python train.py --model="image classifier" --targets=["finding"] --norm_position="pre" --hidden_act="reglu" --parallel_block=false --layers=12 --batch_size=128 --lr_schedule="wsd"
Rows from block 7 of a small image classifier, named by matrix and row number. Rows with one number belong to one neuron. Each number is 128 + 24 x the weight over its row's rms, rounded and kept within 0 to 255. All counts start at 0. Numbers have three digits each.
After each neuron's rows are labels from the 100 images, of 14976, where the neuron reaches its largest size: "strongest on" is what is common among them; "patch colour" is the nearest of a few named colours to the mean colour under the peak. Only what is clearly more common there than usual is listed. The data: retinal OCT scans (Kermany 2017).
# gate: MLP gate (model.blocks.7.mlp.gate.weight, 416x160), inputs 0-79
# fc1: MLP up (model.blocks.7.mlp.fc1.weight, 416x160), inputs 0-79
# fc2: MLP down (model.blocks.7.mlp.fc2.weight, 160x416, transposed), outputs 0-79

gate.329:124106134133159177149138107134129121164138131154122148105128103153127147124117147127130095123178157163126127161170121103137109122138094142130095155110100129152083166116140116154146118101122101107105152156076096124136114061167121105118120102
fc1.329:134147131131099069104121149137142134096121128100142114151131148098133104138141107126130164149080102093141126097087136144123136144123158118119167096149155128110179100136110141092116140158128153142156104107185152126118137196090138149131126145
fc2.329:121159085173111130123086115133120123145128135136105122170137113125133167139131148120107139117110106174091157120134134147117086104122153126121133136135129168148150102171124125160117141160165131146108153085092142149156105153139122079133111184
strongest on: finding: choroidal neovascularization
patch colour: grey

gate.254:136143112125119089138119162129118133101123142087172143127125142156126165137112143133140077079106099164153116151120101138101144098124136134169125163141089135102106107145127140161113128146104094152184156120102135125143096122085112102167111144
fc1.254:120106134136144152104135085116132106156138129158087111146130106109133103126141121130106162178131174075106129114125151106144118154115132134114105102106167135143146147102124116109118128107155163111083098116150139123112155144162117156095152104
fc2.254:125131143197143141153146110106091156132109110134142084157125133045097130113114111157113140142143150117150114119131175136113144070102127115142121040124153124173119137124118144172143138101131153115132161153105129149063155139147110109133156152
strongest on: finding: drusen
patch colour: grey

gate.321:142144145125147191141132141148131119130139113147109177118149131141105130127102126108083117112130136155150111118126155069097132140158112125107141163151101121143139110140141084115112149096142156124095097106155076147180116114142097101127147146
fc1.321:132102115121107053100122116117131121120131136099171087119108126119149140119156121144171152143128115112104156131116101168165119114104133127140100105098144135116112163123128163145136124175119092141184144149093188095060120121110150155128117096
fc2.321:127136137172096117096131146122157148122098098093118075108114140120171100122072152126129118145111108121113103075112130145135135155107091142145160103089146118132102099134113160160122087132139142162144123101118174140120150152102149140110127117
strongest on: finding: choroidal neovascularization
patch colour: white

gate.376:157145125120131087125130164135120138110123132085172145115134144159122175136113131133145072080098109165155120151120106139106149101138143130164123161126090120097106100153127130170116123152124091151186151115100125121132102130084119098165107142
fc1.376:146156125108122100137121175136124147105118126091170143111129152149119165131120137121151085078117098184148130143122105147112130099143132113141141158128093114107109104163134138157138122155117093152178154133104109126134101117091143097157100144
fc2.376:130136115073122124102109146155167095128144150121109172096125130213164123145147145103141113112108099141102139135123092129140111187154129136119139212134095134088140115138135110091117118154122101144113099094147127108197107120109148144128093106
strongest on: finding: drusen
patch colour: grey

gate.297:158137122125108087112139168128124162114123139106176133137112144140135153116117136143132071069103111158168151133104119146098130107114153163173114142147095122107111080155123150158133146148106103134194164133118137142151088138091124112147109128
fc1.297:141167127111103113153132167146126167110112121113165142115132147132131155129118124126146095075127081189145142137135114160097132114133127139133151141149105111120118095149137149130150128156113101126163165143111122132140103120110140089156110133
fc2.297:126130118067110109110109155145156098130135150124112166098133126208163120159151133112126119108109104135107153135121089125137103187149134125120134217145111137077143108137145113086114126152121106134121093105156130107200106121109143140133101108
strongest on: finding: drusen
patch colour: grey

gate.34:110126155099155154126136120146106155164113166125067131122127116135127106161176107134170108082145112099188157126142121141100114132194155084151126119130127139149123116140127105136098135086176105140102069109133104137131115125162088136143098169
fc1.34:121111106154094086110111126121162100072132100114176128144124120129128147113088158127086156165129122144051117124093110108135123097084084147102123150122124121121120121109136169151134125151090140133148173115126162118137135138091138149090122083
fc2.34:136104092162114138150086095136142141110112142124118135127097149140109125109143172151158106112129129190122125126116116147147104103124108117119157141116125103128099127122096118176108174117177167135126139157136145103157100144135155134111109148
strongest on: finding: choroidal neovascularization
patch colour: grey

gate.259:147145133129156106110116162130136175121117148112160122108120164157124164118116098114173065095092119137152138139120110134120134093137143127170123168125097124097108096157109140169146111156143090146189161125106095132130092131101095117148103126
fc1.259:116106130144099156116137096125123094141110097151078110122136111105157089135117135143101148171156151083116135082139150129160117158124107152110148093133160126152129152095129108099105153090121182145075106120177138136140172113157141181116153104
fc2.259:130110146195131126140139112100095151127109115136141084163128139044098128113105130141119125134149151110142111116122180123129152067105118106139119041118160111165122138119117145173151133103138163119147153165122126147059156139159119109110157150
strongest on: finding: drusen
patch colour: grey

gate.58:140155145109148101091127127117130158136127115102145109135136180165111151139144087131169086116093099156152125120101079126122112087114110100168134165076125130115126121140141121189109134151146088155172115139114121121088107121100126166163149167
fc1.58:122109109152105156173123120137126115125132152154098141135121080089151113131123151122097169146164141086107125128153174130127143166139138172109134085178134142134122126121108129077139127096111156100080146128139130137170136153171118095099109112
fc2.58:126099128187125135173128110091089140133116132156134101151140122085065138123139086129156145157144138115172139131143149111094104074125141106113119107160159156139110146101126124142127156115132134092130138189112160143087110132156096097157168163
strongest on: finding: diabetic macular edema; finding: drusen
patch colour: grey

gate.218:128119128136133130182120136132132112150106119128128097113127127114088146131189109120134118128143105139189150132108163126120141123117135162118148148097124119189096125107071132190128148121148127137132139136109110147112145109154082118146108083
fc1.218:104126140113151090098128108127124129086159138117117171144131148187149097138099180149127144134078157120085126117149071126124100108117132116148093140156131150081156139112182153073104117153118112129132118133130134099144085146103173116103108164
fc2.218:184116152150113125131119112137142147142123113126121085076117099159126117109111101132107111128133126125171133147139140096107105129179149063126133154119107116119107122094112117180143152108106137091121157134099137129124082140123082124124098129
strongest on: finding: choroidal neovascularization
patch colour: grey

gate.397:145146127121128088124124169132122146116130149092177136123130144153123178130115125143148062071098112172154127153112102145106141104132139143165127160122095123099109099144121134157123118158115091147194159116113134127132105129094111109169105142
fc1.397:148150126118120098127123178135113147116124136090174140117126148152125172127113135130146070066111110181155135145120106145108132104133136127148136160124092119106107100159126134152135124155119094147187164122109124127134103118093131107160103138
fc2.397:129135115072121124097109148151162095129137147119107170101128130209166121148143144104138113117109098140101138129121095128137112189152128135119139208131098127089143114139136111092121115157123107145113092095148129106199108118112150145127094106
strongest on: finding: drusen
patch colour: grey

gate.153:153155129131135091108127168124122125122124150093178148118131143157133174116132123131136051068091132166146127143113106142090137109120144145168119163120101121099122088151131133169129122137126091152193150103128121122134099135084113099163101133
fc1.153:145170124116120105133123181128125147111124138093171140112130150146134166124126131121148077068110115188141132140118107148104126100132136119140140158123101111103111099174127135154133126156126095148179162121110109123128102118094146094159100142
fc2.153:131137117076128126096111150160161096135129155123102170095129131206169119155147139111139118113107103139102143126117102126135115191145130130119140209137090128094145114144139106091127125155119111141109091096153129106201110118110149143128094108
strongest on: finding: drusen
patch colour: grey

gate.236:145117138129158169157118107127108112182129118125126135112126131146134148157094151122083102093178122166115114164153105121131111113156108153122102170102091149166054132112124134143106138119145074144097175124074127145133112063173131112114145119
fc1.236:131122137119171154146135100143121120173124114156128144126122107140120132137109137131106119123175126172120109166168107120142132126153076152099112154111094129172044168101130125137111129117118085130096130142087115155132129056183129114122144131
fc2.236:149097167111139139140175126133122136128115106130125109094147138163125111110123126114128123119155159089152094121117137099134160155120125124126102141116116085122120156096148144098156132092112139106127104168164100133113152105133124187106127064
strongest on: finding: choroidal neovascularization
patch colour: grey

gate.318:137159120130122087128134163131127142114122155105177150133125143149119164124107133140144062077093114165153131149109110148093147121127144148169136155144098139094115094140124137143127116154099095143190154131123134136141094124094110104169109135
fc1.318:106099132140144151121132078118147101148134119162081117140133112109130090137142118134105182190136158083099125117129145107156123150126110122108116101119164129151145159096127116108124135102144162112078087126147132117114161134161126154101153118
fc2.318:126126144192143141152150103108096161129122109130148088151125132050090131100108114153119138141148155116153108126128166133121148068107127125140123042115151123168117143121116142174138135098131146117137170151105124153058151138149107117128155150
strongest on: finding: drusen
patch colour: grey