Rows from block 8 of a small image classifier, named by matrix and row number. Rows with one number belong to one neuron. Each number is 128 + 24 x the weight over its row's rms, rounded and kept within 0 to 255. All counts start at 0. Numbers have three digits each.
After each neuron's rows are labels from the 100 images, of 14976, where the neuron reaches its largest size: "strongest on" is what is common among them. Only what is clearly more common there than usual is listed. The data: retinal OCT scans (Kermany 2017).
# gate: MLP gate (model.blocks.8.mlp.gate.weight, 416x160), inputs 0-159
# fc1: MLP up (model.blocks.8.mlp.fc1.weight, 416x160), inputs 0-159
# fc2: MLP down (model.blocks.8.mlp.fc2.weight, 160x416, transposed), outputs 0-159

gate.155:108124129146111152102123140140069139118123123135122177137158149118111172160136106158091153126154083145114177108120104106073112110117140111122100146168119147142125143133126086145105164056141132117092105123131117149149115126132157132156113172144127110138081102184143123126131153156155178134160142112146076111148100129140143098111126142174119124120146120167135112141149150105080112120142102121143128134095146114172110140164104177120135118127154126104135153122131154161113092150145124
fc1.155:102167135176179148148157168129115124124156121065149151131123079119129171122113106163148133140133064139109146171104097145111136131095105108138119130140131143117101114144091105129060111131103095157156115138142117131138134168105118144146143162115136119153111136146152125111153128124109114107158147108107161123149137136148167125118130129136128167119121115142139124146139122117074073142118097093199091133125095106121098147129165139132115099131117146103122154110105152159158170137155116
fc2.155:147156094106109078122083146100118142123134105102170107149123111091117138144090143159118135150101098166113143109120119136133120147113092152134158096133164157128125096117102136105091102152112126167162123131151135129112147106113152132126163134154163166156182070145105122150131102122082095164096158066140155156148166126094107147136122143145121140088120100103116150120139160094119122108107175105141130161129105121122094117110152145134141141174146157147124138136106112152148150131165138
strongest on: finding: normal

gate.267:082126123164106131142160114131139107156161113133150161149132110114123103136094155105131104130124158082136104138091125173142183130090128144106165102168123106096136133093094115102158146104153151118141120139140113133136081137116104127136134100116115121120094184115136119135121139158160146127136111163165096157122099145127129141159094123133122129143140163119073119175120126132139127146161147116140099090145141115108116118135102093139076133109106141073092144122211133104119116109130085
fc1.267:102142143153104161168118133142047183171117143141145113101155098134151102129118111106127136082166144113121154118130157087142135108109121109129075115071132138134158127119177148096122132132137135155117116086116105197102149134126099115124117134125120123153105151136091133106154155131109140078097131135101162102115097145096121120130114143159116158123117125156141100144148155161142130156154152135117113101125180119102115087118116123099094113129105135149101119129090138103146161116139163
fc2.267:097119104169101139169106133119114136156107160165102142132136126125145154123146159129097152086128163143136170140111130131099089099098142102132098160188118170111156117112150137094142142126114157105101106134116117157166138138128120114139138132135089122117111130105128140137136140185151068108125152110126126120112116141129084119078153196162125151136122110139121141113134147132133141091149107177114141087139162159095121127107107097130128094124142149094140131183112149085169124158097116
strongest on: finding: choroidal neovascularization; finding: diabetic macular edema

gate.200:143106128142087189140115116173118149110129159083104144135154145163118104143127158133130148129139093156122097115140122105153131114144134113122118132129112129122160174122126109133122120169134077130115122097135159158124143129114142169109081142137116144128160094140120141120096149137122150147117105133091139061127077150155104142118123148119158124124118124123143103164077078118135175123145121077113058129065139105168109120119143125119122178134125116136116137123128139140077136165089133
fc1.200:145102136121135181133099087201102118135145149121091140140131121196147118127140140120129123093148117139117118148118110107162114108147126110140098174130086123111146148108143126142120136168139101115086129092117143149154146142111119148111085148144079119147156114121118145115102129158161165160114126166081125091131108156132122106114143152109138115123089124139140112175100093143135172137134101092115090106098165108140100115117148120144103166133101150145132147163140143134079144159082098
fc2.200:116168085113114085117099167115159151117142115111136102117115113121139155161132150111142115136079112164094136125133105180145106148165112152127155125142142154138103095151093127145107108166128110157147144101131161097134146132115134114129146146151129176127161086125107166142113079111091101122092165071103113174157170138114152110094133127129116115101123095131113130147129087088157127099112135152142117158120102137145086105098168113127121136176133161132123121136121136159148164156156134
strongest on: finding: choroidal neovascularization

gate.111:116118134154113087107163155117137133110121092103144150146130107133109137134157076108108133136094133079164098141166154130154169129141091103113139121087137114135132132128175149141146093155114131173168090116132151130104148150097127096123139125146133138082148132109105152145115163119114118149135141095116143094149127100121142112191129111133111118171108175125130143096084154166096094175155123129158161112122107126146178106130114127125117110159183137172122119082119123101112147146118151
fc1.111:116121134132104090110169162115156141116115101095136144136129112132122141128149073132121143154106129084162094130174159127161168123125088098113141120081142119137125137138166142136135101163118132176161085111131154120104135153085128094121139111145150143085157137100106154141121165108104117154144140094120154096150128105128146116189132111125108116173117179123131134094086140166094100160148121128161156121115115135159176104123107120130125119156174140156125126073113134108111146151120145
fc2.111:114172140103150083108139163101170143105119083110159119113125135104164145143144112127128108146090122146163120150099102158156140175138096141131154091110164142106102101120102118103107110149070100138154100120136100100105143117106129116133156145168155160105157094133123143161120115110094137145081146103148153151144158135096182164138158119108121162112111129113140146155104174135101119144112167138164125153174091131083120135128144125146111117149112149141151126123123084150127167119116123
strongest on: finding: diabetic macular edema

gate.3:136142124133116120131135090096183104101190104105127147101128114111100155122134183111126109156109123152113121154096097151125119101132113162104151133128099122106113127108078116155136153118144118114134156145122097094090095124159145127126142103153145125109152151126176108155130081147153129181126136143160071138131175153087132144133122116107119127139149142080130152166143117093103157126094130133156111113147119148125094125118115131166119149140112165096143174115152171156157113111119074
fc1.3:154141124128113126122137095108175107099184110107125147095121114115115147127123183113130105150112142151110120144098100153143126103123119162112140135123104129121116120113077115131128150113140115122131157144123098096085097118171160124132146093145145128102155143129173114154128074138143135179128134148159078150131171148092136143135113117118124146134170157066130147163144121097110156131086123121154111112151119163107098132118120119171121149144112166095131172100152175169142122093136078
fc2.3:093144128099126094121145133090148112105081092095148119157146145087118157130156111110158155160103099142102137121123111146127118145136124096101152087122181105141135147125093134150087150146132131142151118150156162113108115152141097123157140161125160163115165146169161170169107109103089107142097128102142131148116154119117161159129119123125123138084177131095119115130160160103102105110103177106114146170124088101155115132136142135155171112156138124119136122122096113150123158107162172
strongest on: finding: diabetic macular edema

gate.163:134102127093155155126179127156111127134104158111097117128141155155144081098144114116147056114153130109140104112041124131141145147149161127148126136101082151125125102137138102139135099089162132138083109114179160117128156160107136117099093137136104128148112148147127096161105095110134165143099133161149134098115139128103135115171140122118126115109119142177155136178140134138126161185147096122096142127134138144128171167114115151108102111106128099124141133113131103163105131116149126
fc1.163:144121101121104071125104155149116136125124055122135133106118061143120149127110164097110130124125164159150153168140144133097144136100146118113137170144144106153122144136164147114104124177163111129121127134139094107130118148115130118124107154085082130142170097125162153112120136161118077103150123116109115151115130090176155128068134159136117152106117173104094152124120118118126124158126113170149099137117139155100117132084169079160155100134161131122120143143162148136113108129132112
fc2.163:157101079093134131148110127147101130143146166153101119132135126135146169144121140117128153111145125129137184143134128110097085086138160109138097172170106202135122126119127100140109137138155127111102147146112118171127142138128117125145129139132105124117112124069105110131132159184157116102154150130092102134132139176147145114092131173161129095117120066116135079098102120135167145092129094151115153112124158111118127112078140120142102130140123139127122091178109154102170127134139128
strongest on: finding: diabetic macular edema

gate.117:176094158105117164107130128107106143129111128167109143115142148113149089138096084089133093137150115071154132112168123117137175126153113104122143123117134139117070174121149091123106149144132131164130146154110124143100148130131128105123136120129130145105117132108135123098100124103141126133181081141118130116151125116120111120171110118131123132186123180118138109090118156155088110144181125136107125130142123133123190118110131181128145161133144076180117129112089118103112105136123178
fc1.117:125140127087126165137135115156135119127161147114109142131136107173130108117131173144086150126151129163103126130122136118119125101089155138150096138144125127143159119156077131118142172133147154124090134106119133110174112111139148140147088116142135105155123129137128117141156154115128175125126158138144069149130100122154161116114125091107136117087120113152173161142103092098193175134096118134151114111113171157132117141131095096129141106137094177057123148111155172125116145138132079
fc2.117:130110132112131169131156112141120123153087160134088144099156125153145093122140130127123124115174130080124115092127173105132134125126153108123118152129088126102144124144145126100163114110117159124080131130143135156166169094142139168112098071149087090126097159116161091105125124129177142137140113167143133104112103117121128095136152135134171110168168135166165146110104110132148163144178085144106120094119152163126154130145104137103140138090143066110152136128149131125118107124094124
strongest on: finding: diabetic macular edema

gate.322:141117109126107166133126144115126139136096090106114122110183153111120155114079130101136115147141079131104159112161103114095147139123172098124117125118152155120135129112125124123112096138099120116114126168149154146102146163113145166129135160125130112094174133134128128124068134149169120117106189122115148100137146111157141092112119143142118111118176149086136103073117141131087097172136123122110129128099101160117159158131103153123156165143108079164126142082111089103150141151143170
fc1.322:139113115120116169134130139122135131141092090107102115114172130110115163116088135098128109140146079137109142125169103119086149146133169097121111126125142145125138133099124127124121092139097117114097140179147159138107155169109148167126137156129129099086160138141133132144074132145166137120117187128120143095140143104175136095113119137139127114135175151095131116065115125128097094181146121118121134116108108168108162155120107150124155158122127074160128128086115097096158143145147171
fc2.322:127142090098147091174091111108109116126158120127139125136133104104117144143165122111126149126100116184124149189142100154141089107159129119108116116152150153120141133113097087113090141145119119121148138151082148121124148150151137095169147168156158145105140118129132139151111124141099101127130143084115106148137150162127109146093147145146089100087124098106114141113122134128132119084079132148137153151143109127145092096091176144116126121165130203133142095178116158103148162150132121
strongest on: finding: normal

gate.134:062131124134132081113145082116162117114156139095149152103128131128152108117134157130124131137092118104158114153140144164173169152098113129124181137127118132102109166109143131111174129124122109134125108129139149116121110128141132145093134086116123175116153157088132170123135112117140105166100084112171109132120144097081118152166119126117153089143123155108089123166113109116097107169156155133167116121121099183092153081121118103099128130154133142148118120106171127115134154112090117
fc1.134:081133135135141084094156081104177108112148141087151138102114130134154117127135149141149138151097123102169101154139153165177170125103106119130183122123132135109098171109130131121161126132131122145134110127121143114118109119140123134102127079115143188112153160084137172114136113108130109158111088110172121128117150099098116152169127113098139102144124163116091122142120090108110105165153147135160113147128096177089156084121130102118119139147121151150118115092164145120130149119088113
fc2.134:093172155128129094094136176108139123101111087112146127117131129114137105165138117128123099136093119137084122141125112163131135173154115145124146095117155116092151097155109145107153118130124120154145077080139144100118148125121147095178125183150144147121160101141108148152119094083095150152100120113159125155131167116101197128137161104103121124112091141116145156163134156111109123145131141111151164132172100126123124108150133107144108078149160154147153147105142097171112142116112127
strongest on: finding: diabetic macular edema

gate.195:145091113167120132173133150150079158131125114130129118101180118123113147125124137123115164120151113149114156129142123069116100143097107137112096133164121118105135136115126111131113165132110085117133110168125185115106145114089118139114143149146135098114119100136113113144115162156133094144112137136128127075145066161148125142102157161153141094109124105104129084114091140093081156122133105142121121129052147118140106132143133157103148170163128109150155081146106128135179144129129159
fc1.195:132177141150135101126147162107144101134126077104135070130098151089094163116124129141091143133097107163167172148103103153075124149108150146119126113134126133134117099113107165117142191139072129110136113174138150118133134138128120121141157139138140143141166098166119127157080153111109088122097148109137133127132124104139150139104125146140109098093161142112108101062143140110072086147131133158118127131115106131120128127112115141078156111152139155120133141127116132127178155132157154
fc2.195:100085133121115135147150103102149140123113098129151084134125097093141135108109109118100149166147146105166133149115116076131116111112102118127116094143157125122162170082122163121123135107107169100147123157162133123077118133159066132112146112152170133133112177176170137138130134152150115111187106128165158132094131125121120175149140137132116129140117151106105100111157144166100094100140167079117131128131104128096182144120091138102133139106088137105144128146147146116146121113136125
strongest on: finding: normal