{"num_classes": 4, "norm": "layernorm", "norm_position": "pre", "activation": "reglu", "inner_norm": false, "drop_path": 0.1, "loss": "binary_cross_entropy", "residual_init": "scaled_by_depth", "optimizer": "nadamw", "eps": 1e-08, "steps": 40000, "batch_size": 128, "epochs": 52.0, "lr_schedule": "wsd", "weight_decay": 0.2}
Rows from block 3 of a small image classifier, named by matrix and row number. Rows with one number belong to one neuron. Each number is 500 + 40 x the weight over its row's rms, rounded and kept within 0 to 999. All counts start at 0. Numbers have three digits each.
After each neuron's rows are labels from the 100 images, of 14976, where the neuron reaches its largest size: "top examples" is what is common among them. Only what is clearly more common there than usual is listed. The data: retinal OCT scans (Kermany 2017). In brackets: how many of the 100.
# gate: MLP gate (model.blocks.3.mlp.gate.weight, 416x160), inputs 0-39
# fc1: MLP up (model.blocks.3.mlp.fc1.weight, 416x160), inputs 0-39
# fc2: MLP down (model.blocks.3.mlp.fc2.weight, 160x416, transposed), outputs 0-39

gate.164:523541492519521557464567456479474403529503622528558532502484509423461495494534478468524461533548510530480466498476490482
fc1.164:508470494455472490548484484537461561462487485503401425458457550571561441492466586566518591522512478460505555548550506485
fc2.164:474510538513468531525505509510395606512543462489536511488460506473413514419472502616418504464493506494438500509509559532
top examples: finding: diabetic macular edema (36)

gate.263:495437526535509472506479499561465476516628496473490488512453446464461528534438477552544515496581445478456496542478508520
fc1.263:498510475394509512519532474520464469524447543493455440491508592540580465473593527470536509504508529546526500460505447429
fc2.263:497588554506473468424526515465532463482457479489507513489521549497498509485463476505471454498424535512475506477413457554
top examples: finding: diabetic macular edema (91)

gate.99:454521509479490578562511478490521516505493557542542535515540569506567466479486513451560487513535417505532471441527447463
fc1.99:515452497520508502507506500442584565462460544557553614504606545507536508412490522456512474470456437472557477416537536441
fc2.99:482483482534488514526547488537529534500447527560462472491497502504538513567523515444535515544496482527576426488530462510
top examples: finding: diabetic macular edema (47)

gate.25:544473459565443512527453497501488533502508540517525507463503448453441509453532507565445548519553461402507484557536530497
fc1.25:499503557520538502481528470474501415530465467443551555491545466485518527487531467461445388453486503521532522485354568478
fc2.25:576478518569506547535469489470462472568559508579516570530523490471524539557593465487451517449510491473547505526517522494
top examples: finding: normal (78)

gate.129:508515457499424482523494483440498530498474497544548505417511530412555503431540546547485517467501460527455526487505521505
fc1.129:533515460484426469502437515458521538499439508572553520422541570435549527487486527546485500388497497504518491498550502534
fc2.129:522467525510483489471459479492483456439524437449501449536483514500425496472527589484490525504556540547506549445415469432
top examples: finding: normal (85)

gate.317:441494527464507529575536482440481540448527519507566562551522480451477448503504463511547492481521411471520516504569531520
fc1.317:514536457523456502545446532584466507500450467510406471527498551595504498454500540494449524566509541545470496479455461481
fc2.317:445557486436462478467508527475517469507544541485560475538575537470432487443415548468515554459485526382482517507529504530
top examples: finding: choroidal neovascularization (66)

gate.274:480471487529564485536535516470474425495500506474491431497470470529465487449548494477536452523445509582535503514458533491
fc1.274:543471496506520510484437541535528516490473559534506516455486560518509499549527532388517445428525512493587533425535487429
fc2.274:561454534376462463443463507551459521481480439465494541533552533538602576513535524510489495547529574512471465458492522468
top examples: finding: normal (87)

gate.4:479460475535475519538537540426518509534471444463461495512453459502457543519500514443535458481521489474584481505494536519
fc1.4:479469508498551538475525510496533505430505468505463504504495522551455503521617509482572407458514531551515470467507592497
fc2.4:586521535553509468482505554496506521468500570524545547518535591508516486478498416493504557463520504491459520513577411524
top examples: finding: diabetic macular edema (35)

gate.33:546536525548381534448462491508504501523532547463488571427438512447458522489489523541474453478533471442460484535446521579
fc1.33:482512400521551530532490536446481499517401526567556501539516479530482532464473518498525492568465530520474479469474489472
fc2.33:455527501619375542523498514483513522535446492505505517589607502445502574534537504562489468517495522441560507549416484516
top examples: finding: diabetic macular edema (31)

gate.62:497440471441544598558568531473477465589461543510495531566507531470552496498585470462528444539536502526519429494476534423
fc1.62:510548489430511480507537465443541415517444581503508450524547600486562521450584464419526492469469537528512501457455517460
fc2.62:535538524495497540534487481516546486409463473492473503469561558474599552505513500429520510511525450507489460530434409551
top examples: finding: diabetic macular edema (46)

gate.101:489495562521380550523464483554489561508501546478507509472420545444499436500531581542527487463554426518513509583542515504
fc1.101:486443546456456481457481418530451502495576466427391477482514530535560489515488502511503516462518469436500479536494458531
fc2.101:539464473529576469478453462475450414511565527515513463473513474504488487502431522432531513460472509538423481473521421471
top examples: finding: diabetic macular edema (44)

gate.54:440418538552501459472464445566478506501539479477446522489453450462409533529550499542565449540587444536466509546484489472
fc1.54:441451497602504439455439487487496538471497466508474566520517439489394518513527507520521431511525502532484501536493535521
fc2.54:459409440472476513568457467516548523477503564530461501534556503484575515593603558448555450464565476473500571475524481466
top examples: finding: diabetic macular edema (99)

gate.391:526449533537494512490470505486522625465471546509461505502503550514494512439502536511525446482518516476507519495528506464
fc1.391:486551466452515505518526494512465385527537464501535497521473482487487470573467472487492532507503477536485500509471489555
fc2.391:478534511486490540449511473516505516491559465507580513519545536489507556571470468461405476469526508509475551545414532486
top examples: finding: diabetic macular edema (48)

gate.378:496420519540537551540496499490428529591482494514497463491531426508508491502541503419501482533537480471529470535444484492
fc1.378:520440505562550521527517443488471522571531501490518445465516373478458478568534452460459474512558454467535472561455487492
fc2.378:429478467537486476527504500451456524554508501572475471527494541518487589537592485437528481556484463569539477478498534443
top examples: finding: diabetic macular edema (40)

gate.333:510513494460490586554537422475574516451515560563477529481601495461509444463459458516513483498542496509433475455532453520
fc1.333:486512495472525432464481545516488541555501427456490481527440516520504545541557494530473548508437502486562529537491566474
fc2.333:558445467426510496445438479507472466497488475443537567509465471507479528490525450543465506528519468506463553529549531514
top examples: finding: diabetic macular edema (31)

gate.313:473437583498491507516558485476540510483535497496430422491505508516466494483540459484530537529484462448514546452517512523
fc1.313:578535485514501601531503482448485484534493518577448519479585524488526553527432482525454483572512453435481441476464554435
fc2.313:513498464461463499456490517502502525484538435526444511511518563492524574516538477502557486561501436529520497441513575531
top examples: finding: diabetic macular edema (42)

gate.214:502442570519495505455491480440516525509480443526424554498552471465531530562428498453511446485478493501496489445425463538
fc1.214:559518487524486492561487474491440453483488483501590533512490521500558468383566567511448474480493492548584465511491537472
fc2.214:462423464603465504506421508478416541522481492507554466524417502448475497520447506475556494510542493498440554465436454496
top examples: finding: diabetic macular edema (37)

gate.107:589464437551533591553457573485429539470437487527494527520535445548499497476531559560466483448560559491469434467497528502
fc1.107:420535555408483415449544448510587484531551517469508472492464562466493542542462453451540526571448456502529577541525457472
fc2.107:488556504448487595480554535525530552487432569493430501478460465458498504533509435548525522517552451469482521516490488533
top examples: finding: diabetic macular edema (30)

gate.119:519425554504529451427548450574500522482565510466457513508511438482463503598552542483475505463560448498505445507520487555
fc1.119:456532436500470475520491507442523415502454413475507493466564484534563561467502482472500487544420581536449546488439521500
fc2.119:483603591553514502478536471442528460490433475493515509577572484441542480535540461439475476469470503493502550514481521524
top examples: finding: diabetic macular edema (46)

gate.413:529462510465423536483433479446429460541533524451504526489445571438560481509474575432525432474516480492472520533524520511
fc1.413:560474523510435500519467480399451488535538544485529490496470559429522482501496532468491429459530465460516509548486566522
fc2.413:499546509470565449502467454481487475493517522509464479432461559558469460458404504469504516450456508534445516474510485507
top examples: finding: diabetic macular edema (36)

gate.73:469532459563526518487463510483499543467486459544551542433483435470450500509487451416430431524494525462479482552479517587
fc1.73:498470433506501520535500466491533505499452503505483516426519494485492564516538523539498503562501428454463542468525540479
fc2.73:563396467474503553580482442532520464483526549486470407485474502492530497471542549496577438480584440500504483509493560425
top examples: finding: diabetic macular edema (78)

gate.403:521463556500499471494513457476556515495522601547439460486542526455513463471475482438537525451579419499566467452447497520
fc1.403:527519503582506519508494491450486395497499515485455500458488469419520548492506458527492418559508519550491515552438534512
fc2.403:509495453464476509415483514485504525517474495552527470521537494440461523497461536494517571462521494600467564462504546513
top examples: finding: diabetic macular edema (50)

gate.368:430535499526493567493462514440481516547472440499537477483488478502456494487434538452457492524458515437490556475511485472
fc1.368:519473468467485449524507483555493463470548548475451542506461543560576517541552528476546469464531509548499485504529479528
fc2.368:535491509476505523444505558511490515563432463524495479467467490466442501424441503587528518476538505483504473439468517577
top examples: finding: choroidal neovascularization (80)